config = dict(
    num_classes=[67, 181],
    arch='swin',
    hidden_act='gelu',
    mlp_ratio=4,
    head_dim=48,
    fused_qkv=False,
    bias='none',
    learning_rate=0.0021,
    eps=1e-08,
    max_grad_norm=0.5,
    warmup_steps=390,
)
Rows from block 4, named by matrix and row number. Rows with one number belong to one neuron. Each number is 128 + 32 x the weight over the matrix's rms, rounded and kept within 0 to 255. All counts start at 0.
# fc1: MLP up (model.blocks.4.mlp.fc1.weight, 768x192), inputs 0-47
# fc2: MLP down (model.blocks.4.mlp.fc2.weight, 192x768, transposed), outputs 0-47
fc1.718 [138 125 144 111 141 126 149 137 175  83 189  90 192 132 157 133 113 123 118 104 123 136  82 183 124 111 182  97 147 101 118  79 117  83 123 156 129 153 162 122 129 127 122 107 111  95  95 101]
fc1.719 [136 125 130 159 118 144 136 156 154 152 157 143 164 120 192 133 146 143  88 120 130 193 150  84 160 169 154 110  83  98 129 126 140 121 130 112 152 113 145 213 131 123 170 118 132 160 110  90]
fc1.721 [ 75 117 140 112  98 140  77  71 135  98 125 102 125 168 132 122 203 124 168 147 104 126 128  83 138 148 206  97 128  89 129 136 112  89 130 135 152 161 119  78  57  44  84 123 149 157 114  83]
fc1.722 [152  43 138  55  92 139  74 138  90 155 111 139 126 116 126  80 177 106 126 157  69 134 135 107 135 136 134  88 108 118 144 209 115 118 137 125 121 143 136  93 142 135 124 103 152 122 127 141]
fc1.723 [ 96 111 134 102  89 114 253 102 217 138 116 133 163 141  87 109 141 161 124 116 120 162 117 118 145  79 147 139 183  80  90 145 149 143 116 174 120 147 146 149 128 153 160 129 152 105 138  50]
fc1.724 [100 127  79 113  88 185  96  89 124 101 106 150 178 111 216 167 148 143 159 154 126 107 163 117 138 136 167  79  64  99 160 108 183 143 113 168 159 142 104  94 113  97  97 156 113 111 139 123]
fc1.725 [167  84  93 142  98 112  92 118 187 151 159 155  98 118 121  82 143  88 173 131 116 154 164 139 195 141 110 162 114 151 123 116 132 174  69 148 137 158 164 101 137 155 147 121  68 162 148 158]
fc1.726 [171  70 133 144  90 147 177  86 145 143 152 100 121  85  78 130 122 133 147 119 118 103  83  78 133 167 128 102 135  84  90 137 150 208 140 197 100 117 172 123 163 154 116 155  80 176 138 102]
fc1.727 [104 109 115 105 108  90 161  80  77 128 161 134 213 118 131 116 125 114 127 187 122 104  83  95 175 161 124 131 137 122 124  86 101 127 165 122 114 158 140 171 132 111 159 143  99 142 163 151]
fc1.728 [121 144  93 109 126 130 112  46 122 120 152 109 145  96 134 121 139 164 160 165  84 124 114  84 132 135 108 105 172  65  83  93 156 148 119 124 121 180 112 105 106 113 143 134 200 107 155 158]
fc1.729 [124 105 101 143 135  98 141 210 153  73 140 139 148  70 170 161 143  86 119 110  72 155 121 123 115 144 151 129 156 134 108 126 137  86 137 142 118 122 160  91 149 115 151 131 124 169 135 151]
fc1.730 [116  95  75 125 130 160 115 119  94 108 105 170  50 135 143 118 116 102 117 142 111 119 120  90 167 142 126 120 119 143 103 161 154 121 177 136 162 155  73 113 128 140 120 100  98 138 106 139]
fc1.731 [126 137 169  96  97 137 111 132 142 130 161 141 155 123 210 111  88 102 131  98 115 100 159  85 155 139 148  96  72 133 214 151 158 127 147  63 134 172 123  56 123 182 145 117 179 155 142  92]
fc1.732 [120 144 109 116 120 111 138 147 120 101 111 178 127 144 146  79  53 139 147 126 176 119 162 147 178 121 190 146 118 147 168 131 111  88 165  82 146 169 124 121 133 140 142 102  94 230 150  66]
fc1.733 [127 179 126  49 127 118 147 142 116 122  76 122 166  93 161 182  60 140 102 160 146  78 205 124  92 116  98 134  98 140 145 192 107 170 118 150 115 164  70 137  72 163 178 109 103 123 132 166]
fc1.734 [132 187 119 107 182  88 148 108 163 113 179 156 114 101 154 114 142 134 101 183 180 134 178 195 115 127  87 184 108 128 165 176 144 149 141 180 114 153 126 191 122 169  92 151 233 138 117 129]
fc1.735 [173 164 120 140 146 123 107 140  85  82 106 129 141 131 120 116 100 175 127  92  98 127 168 137 164 149 130 130 133 107 177  99 149 130 106 106 166 169 123  93 115 118 166 145 117 113 145 152]
fc1.736 [123 123 145 134 123  61 154 136  81  45 139 152 198  83 132 123 110 140 105 167 168 124 115 193 143 134 138 135 138 149 135 116  81 128 113 132  89 150 158  75  76 110 178 137 115 158 115 192]
fc1.737 [166 139 149  97 126  64 138 162 167 150 115 132 100 126 141 167 126 108 126 122 180 113 153 147 146 122 126 126 133  91 181 146 129 127 110 162 103 172 180 100 116 119  73  74 124 127 169 128]
fc1.738 [102 158 174 174 148 115 146 147 162 112 131 120 163 117 134 118 132  96 125 100  11 148 110 103 161 100 116 112  52 138 131 104 172 145 112 124 153 116 158 122 132 127 168 160 147 143 186 117]
fc1.739 [128  79  68 137 151 126 136 196 126 125 178  51 152  99 144 111 152 168 136 159  71 128   8  97 133 136 158 158 112 191 134 133 116  92  99  63 130 134 128 125 139 172 147  83 100 123 122 201]
fc1.740 [125 103 122 156 163 114 100 137 164 111 192 142 119 125 134 140 119 168 103 114  79 111 154  92 154  87 163  93 155  79 162 153 158  80 157 135 141  83  90 118 122  89 124 133 178 140 117 152]
fc1.741 [132  62 154  99  64 119  69  51  96 138 106 103 120 145 146 125 172 139  56 111 113  90 149 145 129 163 117 117 157 154 157 142  72 127  86 130 151  93 101 144  77 122 138 127 145 118  94 120]
fc1.742 [187 143 110 148 166 119 132 130  70 103  92 112 136 123  93 126 107 175 153  87  83 120 153 136 173  99 151 146 126 140 169  67 128  90  79  74 145 182 122 107 108 117 166 104 160 133 136 133]
fc1.744 [ 64  89 159 108  74 120 186 142 120  76  67 196 135 125 174  44 136  78 156 154 166 165  94 129 175 122  91 187 115 134 140 118 150  97  89 130 116 190 121 134  95 175  84 157 108  79 109 136]
fc1.745 [116 103  90 189  98 104  83 164 151 105 101 134 155  97 131 102 169 106 124  96  65 164 114 105 152 126 134 106 105 155 153 138 150 111 141 172  82 135 128 113 188 130 116 155 182 117 147 166]
fc1.746 [158  72 162 209  95 133  85  71  53 147 163 137 164  91 152 116  73 122 130  57 157 107 128 142 187  94 123 110 225 180 146 147  68 123 104 168 111 104 154 174 118  98 169 123  86  80 102 192]
fc1.747 [129  55  91 154 114 125 164 152 185 126  43  87 164 142 127  95 118 132 116 169 121 189  89 100 141 135 129 115 174 130 154 164 188 166  88  95  95 141 124  60 130 106  95 177 205 113 142 157]
fc1.748 [138 148 149 108 157  46 112 155  94  68 106 133 175  54 142 112 186 124 189 112  74  97 169 118 173 136  91 116 116 134 101 160 168 169  99  99 120 139 151 106  51 163 156 230 155 150  59  58]
fc1.749 [154 117 110 144  86 119 152 122  95 120 164  92 106 149 152 122 174 121 115 109  98  87  95 114 155 215  97 124  87 116 151 132 154 114 163 103 113 148 147 194 133  92 119 184  95 109  95 175]
fc1.750 [ 93 110  97  62 108 137 119 118 104 101  33 142 116 130 142  99 106 136 189 102  91 128 161 159 165 148  81  61 140  60 137 102  17 128 173 147  81  75 109 147  92  89 180 166 107 131 173  95]
fc1.751 [138 108 179 128 146 152 113  76 128 122 140 131 153 115 173  89  75 144 111 169 131 138  92 127 143 157 154 125 124 120 118 167 161  85 147 157 111 128 120 114 199 153 102  94 131 127 198 115]
fc2.718 [ 83 140 134 120 137 182 141 175  64 121 125 141  65 123  71 146 112  87 112 188 233 104 140 120 120  69  98 105 101  73  59  98 144  56  96 114 118 158 150 134 133 102  86 143 112  76 132 153]
fc2.719 [176 196  74  93 134 130 190  72  88 170 163 151 127 107 160 105  89 235 129 127 130 203 210 107 118 182 144  78 134 103  92 107 177 142 163 119 145 102 125 170  93 123 156 185 115 128 143 173]
fc2.721 [ 79 168 172 173 129 115  97 126  52 144  97 118 103 109 111 158  95 163 127 151 167 153  85 203 148 142 135 129 170 126 115 119 118 151 110 152 128 147 103 105 138 161 145  68  97 137 127 106]
fc2.722 [ 83 116 182 150 151  66 162 118 190  99 134 138 115 101  89 134  95  98 103 148 165 145 144 151 123 144 145 118 170 143 147 111 102  72  85 157  90 149 135  86 136 162 153  79 126 122 133  97]
fc2.723 [ 73  82 130 175 133 151  88 158  64 153 156  69 136 109 152 124 148  51 123 184 160 120  37 143 105 132 122  95 113 104 148 151 122 154 142 207 151  90 184 119 117 102  89 122  80 132 161 125]
fc2.724 [ 69  60 103 105 133  91 161 121 168 105 155 174  75 113 112 115 113 102 146 141 167 147 119 177  64  94  87 167 164 138 167 160  99 107 131  78 114  75 142  55 196 144 137 140  59  36  85  86]
fc2.725 [ 96 188  91 142  62 173  90 123  85  87 118 138 113 139 116 121 171 118 138 118 178 169 142  64 139 143 169  78 160 142 126 107  82 134 140  83  81 135 220 147 162  99 207 111 163 128  70  70]
fc2.726 [122 130 143 161 134 138 182 120 152 136 101 105 181 103 183 103 111 137 138 102 181  76 106 117 163 110 102  66 104 148 121 109 119 173 135 161 112 169 183  79 154 118 107 108 145  87 155 139]
fc2.727 [188 178 152 151 179  89 225 164  95 109  68 158 165 141 146  57  88 134  80 107  95 123 171 204  83 109 139 164  65  82 137 112 176 132 150 138  93 117 138 130 163 162 108 187 127 133 110 125]
fc2.728 [158 121  88  83 101 174 144 152 177 137  85 130 152 116 187 163 112 130 155 133 114 139 126 106 183 136 117 106  86  76 163 118 120 133 147 148 161 120 180 112 139 171  62 165 122 128  85  87]
fc2.729 [ 96 124 139 197 123  87 133 102 114 194 162 139  99 104 129 117 159 190 128 119 174  99 168 182 107 130 144 107  81 176 136 125 105 150 163 169 127 143 136 128  92 114  71 108 165  80 120 116]
fc2.730 [111 168 145 137 126  89 198 101 148 129 132 140 158 149  88  44  64 147 175 170  44 163 154 124 122 110 152 125 127  95 131 125 157 126  73 163 121 106 143 113 115 154 132 120 126  72  79 136]
fc2.731 [109 109 106 125 135  78 147  85  95 111 138 148  73 109  96 111  83 161 146 149 182 130 113 186 136 100 124 156 164 125  84 117 102 166 138 171 120 109 165 100 170 144 139 106  94  97 122  99]
fc2.732 [103 130 184 112 112 157 146 144 184 149 127 136 185  69 180 131 148  97 113 105 170 207 129 169  95 160 130 126 118 118 101 171 102 125 166 121 101 125 145 174 108 160 147 149 141 179 126 147]
fc2.733 [152 146 166  91 178 160  62 171 122  92 138 130  96  75  90 182 178 178 148 150 136 122 155 204 112 116 125 152 150 115 156 114 132  38 108 105 102  89 112 130 122 104 128 195 125 194 120  70]
fc2.734 [ 95 104 169 125  91 125 110 129 134 100  77 115  92 119 165 143 119  72 149 140 156 165 160 159 172 109 149 129 198  90  87  89  96  97 105 150 122 125  86 137 120 121 165 122 134 223 100 110]
fc2.735 [157 135 106 181  90 152 111 134  78  50 146 185 160 114 127  86 101  70 136 188 170 106 111 153 111 142  94 106 135 102 147  92 136  77 142 102 131 132  97 123 169  90  65 153 113 140 159 158]
fc2.736 [143  63 109 211 185 111 124 141  91 135  97  74  98 148 124 110 150 111 135 145 160 110 130 146 131 144  65 129 119  95 119  99 157 105 118  77 122  96  88  76 145 150  95  90  95 172 151  84]
fc2.737 [ 89 144  98  98 106 161 136 151 117 194 121 102 210 150 120 118 108 125 137 154 125 171  92 150 128 108 156 107 121 190 105 133 108 126 108 132 111 109 142 136 132 124 173 181 173 174 155 160]
fc2.738 [128  95 166 150 131 159 108  85 108 161 130  76 115  68 160 106 159  91 148 115 162 124 137 103 100 146  99  58 140 112 124 161  81 140 185 201 130 151 163 181 130  85  74  87 140  71  73 116]
fc2.739 [100 110 150 211  62 156 111 163 134 153  93  77 106 114  96 125 123 131 149 137  75 126  86 181  90 107 103 119 134 141 185 110 156  90 137  95 118 153 132 112 152  86 157 150 185 143 174 121]
fc2.740 [100  87 138 128 181  86 126 149 106 115 104 140 129 146  73 148 127 113 104 107 126 133 122 149 128 200 124 118 107 149 141  85 185 106 215 141 115  69 132  78  92 167  84 125 112 151 136 146]
fc2.741 [113 131 190 100 129 124 178 115 128  73 122 160 172  93 129 175 202  64 147 185 160 132 127 118 151  95  90  85 154 115 151  88  86 132 103  98 128 165 158 183 165 114 200 120 137 121 155  54]
fc2.742 [152 115 123 163  80 133  95 124  68  51 151 138 139  85 144  74 114  64 124 186 159 111 140 152 132 155  75 101 135 112 147  75 143  99 143 116 109 171  86 156 159  85  82 164 104 154 134 188]
fc2.744 [125  95 135 174 101 104  87 108  99 177 131 130 190  86 122 130 106 111  81 152 126  94 104  78  85 136 129 105 124 140 116 111 166 141 199 142 179 171 100 141 147 103 108 149  86 107  92  95]
fc2.745 [134 141 123 194 143 110  76 109 137 199 187 172 110 137 157  92 119 174 100  76 149  75 127 161  90 108 145 107 103 126 117 148 103 148 166 178 124 129 135 151 150 139 107  81 143 102  89 121]
fc2.746 [109 188 122 122 130 139 124 143  82 101 138 133 168 150 120 148 110 101 111 205 125 123 126 136 102 120 142 164 110  81 161 167 132 128  93  52 155 101 150  85 168 136 175 149  61 113 123  84]
fc2.747 [160 160 129 130 158 159 131 141 115 169 170 103 156 147 153 144 229  85 104 154 126 107 106 138 183 100 146 167  97  95 138 164 137 154 184 135 118 167 109 110 121 127 120 158  64 141 116 155]
fc2.748 [116  93 134  37 143 143 115 166  93 141 104 138  61 134  48 144 153 146  84 162 120 180 111 114 148 119 174  77 176 145 135 112 101 126 115 100  94  80  55 114  94 116 117  77 101  94  83  96]
fc2.749 [162 116 127 131 109 109 104 106 172 134 151 129 135 136 141  92 142 114 132 134 139 118 108 153 183 111  98  87 132 186 103 201 137 133 169 175  92 125 105  45 185 162  81 144 105 126 167 110]
fc2.750 [171 124 123 154  59 146 120  83 163 150 124 136 156  97 155 136 113 123  82 131 138 106 117  70 131 179 149 138 128  87 138 152 126 176 170 179  93 131 170 122 138 122  94 124 130 106  95 169]
fc2.751 [101 133 206 111  71 162 131 115 121 147  91 154 118 191 137 151 140 103 180 179 135 183 149 150 105 154 124 106 168  46 190 133 118 179  87 181  88 128 159 143 106  94 145 158 120 164 170 130]