config.yaml
model: "image classifier"
arch: "swin"
shampoo_beta: 0.99
one_sided: true
epochs: 6.5
Rows from block 4 of a small image classifier, named by matrix and row number. Rows with one number belong to one neuron. Each number is 50 + 15 x the weight over its row's rms, rounded and kept within 0 to 99. All counts start at 0.
After each neuron's rows are labels from the 100 images, of 14976, where the neuron reaches its highest value: "strongest on" is what is common among them. Only what is clearly more common there than usual is listed. The data: photos of plants, animals and fungi (iNaturalist).
# fc1: MLP up (model.blocks.4.mlp.fc1.weight, 768x192), inputs 0-47
# fc2: MLP down (model.blocks.4.mlp.fc2.weight, 192x768, transposed), outputs 0-47

fc1.645:43 48 26 42 41 56 35 67 56 63 72 40 43 38 40 41 29 45 77 61 33 25 30 46 63 31 24 53 39 54 32 40 37 44 51 37 46 27 18 69 50 29 37 50 52 29 40 53
fc2.645:41 55 64 61 35 82 56 35 60 43 25 74 67 53 47 45 46 44 50 44 51 41 29 09 60 69 83 54 57 47 46 53 53 57 60 80 41 67 45 49 61 44 54 32 43 43 49 42
strongest on: phylum Chordata; class Aves

fc1.143:47 47 51 44 49 65 29 56 47 62 45 53 32 36 46 34 55 50 62 57 73 60 43 52 64 40 62 67 47 57 30 38 42 59 58 47 55 51 43 47 37 52 44 59 74 57 47 41
fc2.143:49 29 60 59 44 45 44 34 51 42 39 38 33 38 32 42 28 57 48 64 90 55 50 74 59 79 79 56 48 27 35 26 50 32 75 59 71 70 50 51 50 51 29 47 51 34 43 40
strongest on: class Aves; order Accipitriformes

fc1.591:39 28 66 25 56 76 81 35 35 29 49 47 52 40 55 62 57 34 34 34 40 59 52 22 57 45 52 72 50 44 70 30 26 30 64 30 42 68 63 58 66 73 59 72 53 60 44 30
fc2.591:22 85 64 50 36 42 29 38 45 60 65 72 61 55 60 20 35 66 39 72 46 54 75 75 49 39 43 50 58 53 48 61 25 60 63 64 30 39 11 33 64 59 23 48 43 42 37 45
strongest on: phylum Arthropoda; class Insecta

fc1.155:27 44 52 52 65 34 34 35 18 62 45 52 41 40 38 48 60 78 69 58 60 54 64 71 53 45 48 45 49 60 75 58 59 35 66 53 57 57 49 47 49 49 48 60 32 48 32 62
fc2.155:28 45 43 42 09 52 58 48 47 46 32 72 27 46 56 27 57 43 70 56 36 53 45 45 57 17 76 40 40 36 41 54 53 61 34 08 41 43 55 71 41 54 55 73 50 52 61 43
strongest on: phylum Arthropoda; order Lepidoptera

fc1.263:42 25 49 61 59 45 47 45 58 40 54 31 38 65 24 73 32 50 27 38 28 28 44 31 78 77 44 34 09 43 36 64 50 66 43 32 52 31 62 50 65 23 42 59 57 45 97 57
fc2.263:64 56 56 35 38 51 63 36 48 63 10 75 74 57 23 56 49 51 58 74 77 31 56 55 79 47 42 42 67 67 42 67 72 49 50 39 60 53 59 46 72 29 36 68 53 50 56 81
strongest on: class Insecta; phylum Arthropoda

fc1.53:45 49 53 53 72 62 63 51 62 48 41 48 55 51 77 53 75 57 65 58 36 63 65 05 50 32 50 78 72 38 43 55 49 44 55 42 35 60 51 52 40 65 68 43 69 43 34 74
fc2.53:58 37 41 28 73 46 69 48 41 63 30 30 35 57 52 71 34 43 63 39 55 63 71 77 26 71 36 31 21 31 63 67 39 41 51 43 17 57 53 50 71 73 67 57 52 44 21 52
strongest on: class Aves; phylum Chordata; order Charadriiformes

fc1.638:50 46 66 32 43 45 72 42 43 35 52 55 58 30 33 69 52 50 47 30 35 51 37 54 25 50 49 69 47 60 51 57 63 44 40 71 67 50 38 47 22 45 74 49 63 77 76 44
fc2.638:48 52 57 54 45 28 35 66 48 80 62 36 37 40 70 27 55 75 62 77 65 39 54 49 47 38 73 44 43 62 65 71 57 72 50 67 44 51 61 53 67 55 52 45 42 38 41 59
strongest on: phylum Arthropoda; class Insecta; order Lepidoptera

fc1.223:61 41 41 40 37 40 54 45 37 51 31 40 52 68 31 41 42 47 46 34 37 60 34 41 46 37 22 57 62 65 59 42 24 65 48 24 39 54 27 41 22 32 54 66 61 22 40 52
fc2.223:47 45 64 40 64 72 47 34 56 29 88 59 55 63 58 51 30 62 68 43 50 38 31 46 60 44 30 43 37 67 67 49 35 47 94 45 48 69 42 56 61 55 55 79 22 58 37 59
strongest on: phylum Arthropoda; class Insecta

fc1.632:26 64 36 29 31 55 62 55 55 53 49 31 53 62 48 58 32 34 52 41 52 63 62 33 35 81 62 57 30 64 68 55 49 52 55 45 31 43 49 38 28 37 50 54 40 47 35 56
fc2.632:43 39 48 52 35 49 28 39 21 61 73 33 33 79 43 30 33 60 37 60 56 55 59 49 65 47 59 61 54 70 43 36 64 37 67 26 38 42 34 60 41 66 65 56 61 48 33 36
strongest on: phylum Chordata; class Aves

fc1.358:68 79 28 60 41 60 11 53 40 22 55 60 43 65 35 57 39 83 49 39 55 47 53 15 68 47 39 31 55 61 48 71 61 20 76 43 52 46 16 48 52 57 20 41 71 68 67 48
fc2.358:26 43 73 06 53 41 54 65 42 49 34 43 57 64 42 54 44 64 49 81 32 61 57 31 44 73 54 49 45 55 32 44 53 56 58 66 62 43 57 43 36 71 62 60 45 44 40 63
strongest on: class Insecta; phylum Arthropoda; order Lepidoptera; family: Nymphalidae

fc1.424:20 51 61 31 82 38 63 11 48 39 58 91 43 38 38 49 56 36 38 43 56 32 65 61 58 56 74 66 50 53 48 39 60 71 72 40 47 83 81 33 44 53 53 60 66 51 25 19
fc2.424:67 57 28 60 32 61 63 68 65 48 46 54 44 27 50 33 56 40 43 01 42 66 57 45 50 38 60 45 43 51 64 24 33 40 45 38 33 25 18 52 36 34 66 25 60 43 60 27
strongest on: class Insecta; phylum Arthropoda; order Odonata

fc1.743:73 31 56 64 46 66 48 47 53 41 26 19 71 42 32 66 34 36 15 32 63 58 25 56 40 40 63 61 59 61 49 60 34 50 20 40 44 62 50 56 53 32 36 51 65 46 63 42
fc2.743:59 54 48 50 35 54 46 46 52 55 43 76 67 62 23 43 38 56 62 48 50 40 45 47 43 06 21 23 46 65 46 67 68 70 56 20 67 51 44 47 69 50 49 40 30 63 44 72
strongest on: phylum Arthropoda; class Insecta

fc1.278:41 50 51 14 44 51 13 71 29 52 49 53 55 64 43 60 36 62 57 50 46 48 64 50 63 34 40 54 68 52 26 65 36 33 57 29 44 66 75 41 40 50 45 47 64 60 51 47
fc2.278:57 57 54 48 49 53 42 59 41 63 55 28 66 61 52 58 46 50 54 39 31 45 20 45 56 67 45 42 48 64 56 37 43 66 30 46 56 44 37 47 38 77 61 30 55 52 41 36
strongest on: phylum Chordata; class Aves; order Anseriformes; family: Anatidae

fc1.493:36 39 50 50 90 47 50 78 47 34 32 44 38 25 17 33 41 43 40 60 65 55 55 67 78 23 52 66 49 54 19 59 43 65 46 62 23 56 54 39 53 26 26 32 45 27 62 30
fc2.493:53 72 39 44 34 40 58 49 69 54 59 62 48 52 91 66 62 71 40 61 53 68 54 26 32 54 37 71 69 58 35 42 59 61 61 61 54 35 37 28 62 56 63 50 48 64 54 47
strongest on: order Odonata

fc1.447:32 48 34 48 51 55 72 49 58 51 24 62 62 57 51 40 55 54 74 57 51 47 50 39 69 31 53 40 45 65 34 63 76 59 56 53 25 60 63 59 59 80 46 63 66 75 25 42
fc2.447:52 15 52 24 58 42 29 58 46 50 43 59 50 67 46 68 27 42 53 50 63 65 32 62 62 28 59 78 67 45 38 47 14 62 55 41 59 61 25 55 37 58 99 65 61 51 63 48
strongest on: phylum Chordata; class Aves

fc1.39:40 52 46 50 55 21 58 44 27 32 69 57 69 40 53 45 57 47 32 78 52 31 30 75 68 69 49 57 46 54 41 44 60 57 43 42 60 53 55 48 48 32 61 48 33 49 54 51
fc2.39:60 77 52 79 57 21 74 71 61 42 59 34 57 55 41 36 47 58 18 58 59 62 50 43 25 49 73 35 37 47 65 63 49 66 72 37 55 42 34 45 52 54 57 35 31 31 39 60
strongest on: phylum Chordata; class Aves; order Passeriformes

fc1.681:45 43 49 39 54 40 64 43 72 75 58 64 58 44 76 54 55 47 51 52 43 70 63 66 51 61 52 65 44 46 51 40 59 35 75 77 43 73 77 56 65 54 21 23 37 52 20 52
fc2.681:48 60 32 63 65 87 59 58 19 70 53 35 41 47 44 64 44 62 39 62 35 60 67 43 27 51 52 69 63 25 47 58 58 28 53 56 63 51 56 34 39 38 45 62 55 40 54 66
strongest on: class Aves

fc1.266:45 55 66 29 28 80 30 78 42 71 35 40 56 35 63 32 42 42 62 38 49 58 43 59 52 65 37 70 44 81 31 40 34 43 50 71 77 56 50 40 61 29 58 57 53 63 76 38
fc2.266:50 34 57 62 30 39 58 60 29 38 42 40 33 40 15 26 38 37 54 57 52 42 40 50 37 41 77 50 41 20 34 36 60 38 64 48 67 57 53 19 53 48 51 51 44 57 65 57
strongest on: class Aves; order Anseriformes; family: Anatidae

fc1.195:76 76 48 29 92 55 40 36 54 17 33 53 45 42 69 33 44 60 46 63 42 49 28 44 40 47 53 49 48 38 19 56 72 54 35 46 57 62 49 56 74 62 44 47 42 46 59 66
fc2.195:36 31 36 77 51 71 26 38 37 60 54 44 75 47 53 64 77 51 66 44 39 61 68 60 62 50 41 56 47 62 58 38 51 32 49 21 59 78 59 61 54 50 49 47 54 43 23 77
strongest on: phylum Arthropoda; class Insecta; order: Lepidoptera; order Hymenoptera

fc1.90:40 54 36 39 30 38 69 43 59 48 38 57 52 51 67 46 57 30 67 68 49 51 55 42 61 44 47 37 65 82 34 76 51 61 61 52 45 54 68 58 60 76 08 48 48 56 09 48
fc2.90:53 23 43 35 60 47 26 56 34 65 49 69 58 65 43 54 48 59 39 32 62 62 42 70 59 31 64 46 72 27 63 42 21 46 47 47 52 56 25 58 41 70 86 57 72 66 52 47
strongest on: phylum Chordata; class Aves

fc1.294:49 51 46 30 64 73 46 53 63 61 51 45 70 53 68 45 70 38 54 36 40 60 36 81 33 44 55 45 63 33 23 55 54 17 30 63 42 47 40 46 44 34 30 65 63 39 44 50
fc2.294:26 51 43 64 59 66 51 57 15 42 64 55 36 61 33 75 61 37 48 67 99 44 45 69 57 11 30 02 47 35 46 61 75 30 52 35 49 50 46 49 53 33 12 60 46 47 62 59
strongest on: class Insecta; phylum Arthropoda; order Coleoptera

fc1.31:44 36 08 45 62 55 52 58 60 59 72 20 40 26 47 51 52 55 63 62 23 44 46 67 43 48 73 49 42 67 55 53 77 59 33 80 51 63 60 26 57 48 51 55 61 49 47 34
fc2.31:62 47 29 42 41 52 50 51 36 56 32 51 31 45 49 46 52 64 77 56 66 48 33 56 43 57 38 37 34 39 74 42 44 26 52 21 41 57 54 33 38 46 35 46 38 51 47 78
strongest on: class Insecta; phylum Arthropoda; order Coleoptera; family: Coccinellidae

fc1.456:51 68 28 34 36 43 44 67 51 62 81 37 84 58 46 31 34 72 76 64 43 74 82 34 32 64 54 55 53 54 31 59 43 47 66 50 26 65 49 42 71 46 42 73 55 75 58 42
fc2.456:53 47 25 71 65 49 62 47 18 51 35 54 26 38 62 26 19 39 60 50 19 53 56 63 55 56 45 55 62 50 72 61 42 48 48 41 51 38 33 34 64 63 59 41 67 28 31 35
strongest on: class Aves; order Accipitriformes; family: Accipitridae

fc1.631:44 65 41 55 24 22 38 28 30 51 48 59 40 73 28 42 45 38 42 75 75 39 30 45 59 83 54 62 13 66 39 47 44 43 50 33 24 55 59 63 54 35 51 36 57 46 69 53
fc2.631:69 60 57 45 42 55 60 48 50 33 44 75 50 28 64 39 37 56 59 65 61 31 46 54 59 82 33 61 35 43 38 38 57 52 61 56 50 64 76 27 75 49 27 59 43 27 56 55
strongest on: class Insecta; phylum Arthropoda; order Hemiptera; order: Coleoptera

fc1.136:78 75 37 23 61 50 30 45 37 64 54 35 73 35 61 34 71 37 36 32 27 33 40 59 61 35 42 27 42 41 52 42 58 33 53 53 17 71 58 53 61 42 56 64 64 53 80 23
fc2.136:43 53 40 57 73 61 11 69 45 48 65 61 53 71 56 31 40 58 51 52 53 30 70 61 46 50 46 37 49 75 42 60 35 49 68 71 36 77 60 66 38 47 27 57 51 38 19 61
strongest on: class Insecta; phylum Arthropoda; order Lepidoptera; family: Nymphalidae

fc1.334:51 48 63 50 85 57 56 58 40 46 62 54 46 52 22 56 24 81 38 31 68 45 71 35 59 69 48 55 46 62 32 56 60 55 74 49 46 47 66 59 31 43 62 39 49 52 75 91
fc2.334:30 35 38 51 48 42 18 35 17 50 51 19 37 50 39 54 32 50 54 70 68 44 55 69 38 85 55 53 30 15 48 39 64 62 49 47 57 70 46 56 45 60 54 66 44 37 25 31
strongest on: phylum Chordata; class Aves; order Anseriformes; family: Anatidae

fc1.243:60 55 61 59 67 25 46 56 69 70 45 50 43 39 57 57 66 48 42 43 55 58 32 56 37 82 27 38 46 63 49 78 35 39 40 67 58 47 43 62 58 74 64 40 66 56 49 35
fc2.243:42 46 26 72 37 73 61 43 47 42 42 49 62 62 57 41 50 45 35 42 51 58 26 43 31 49 59 47 64 55 61 40 27 38 34 40 61 30 77 56 60 51 62 42 65 42 87 12
strongest on: order Odonata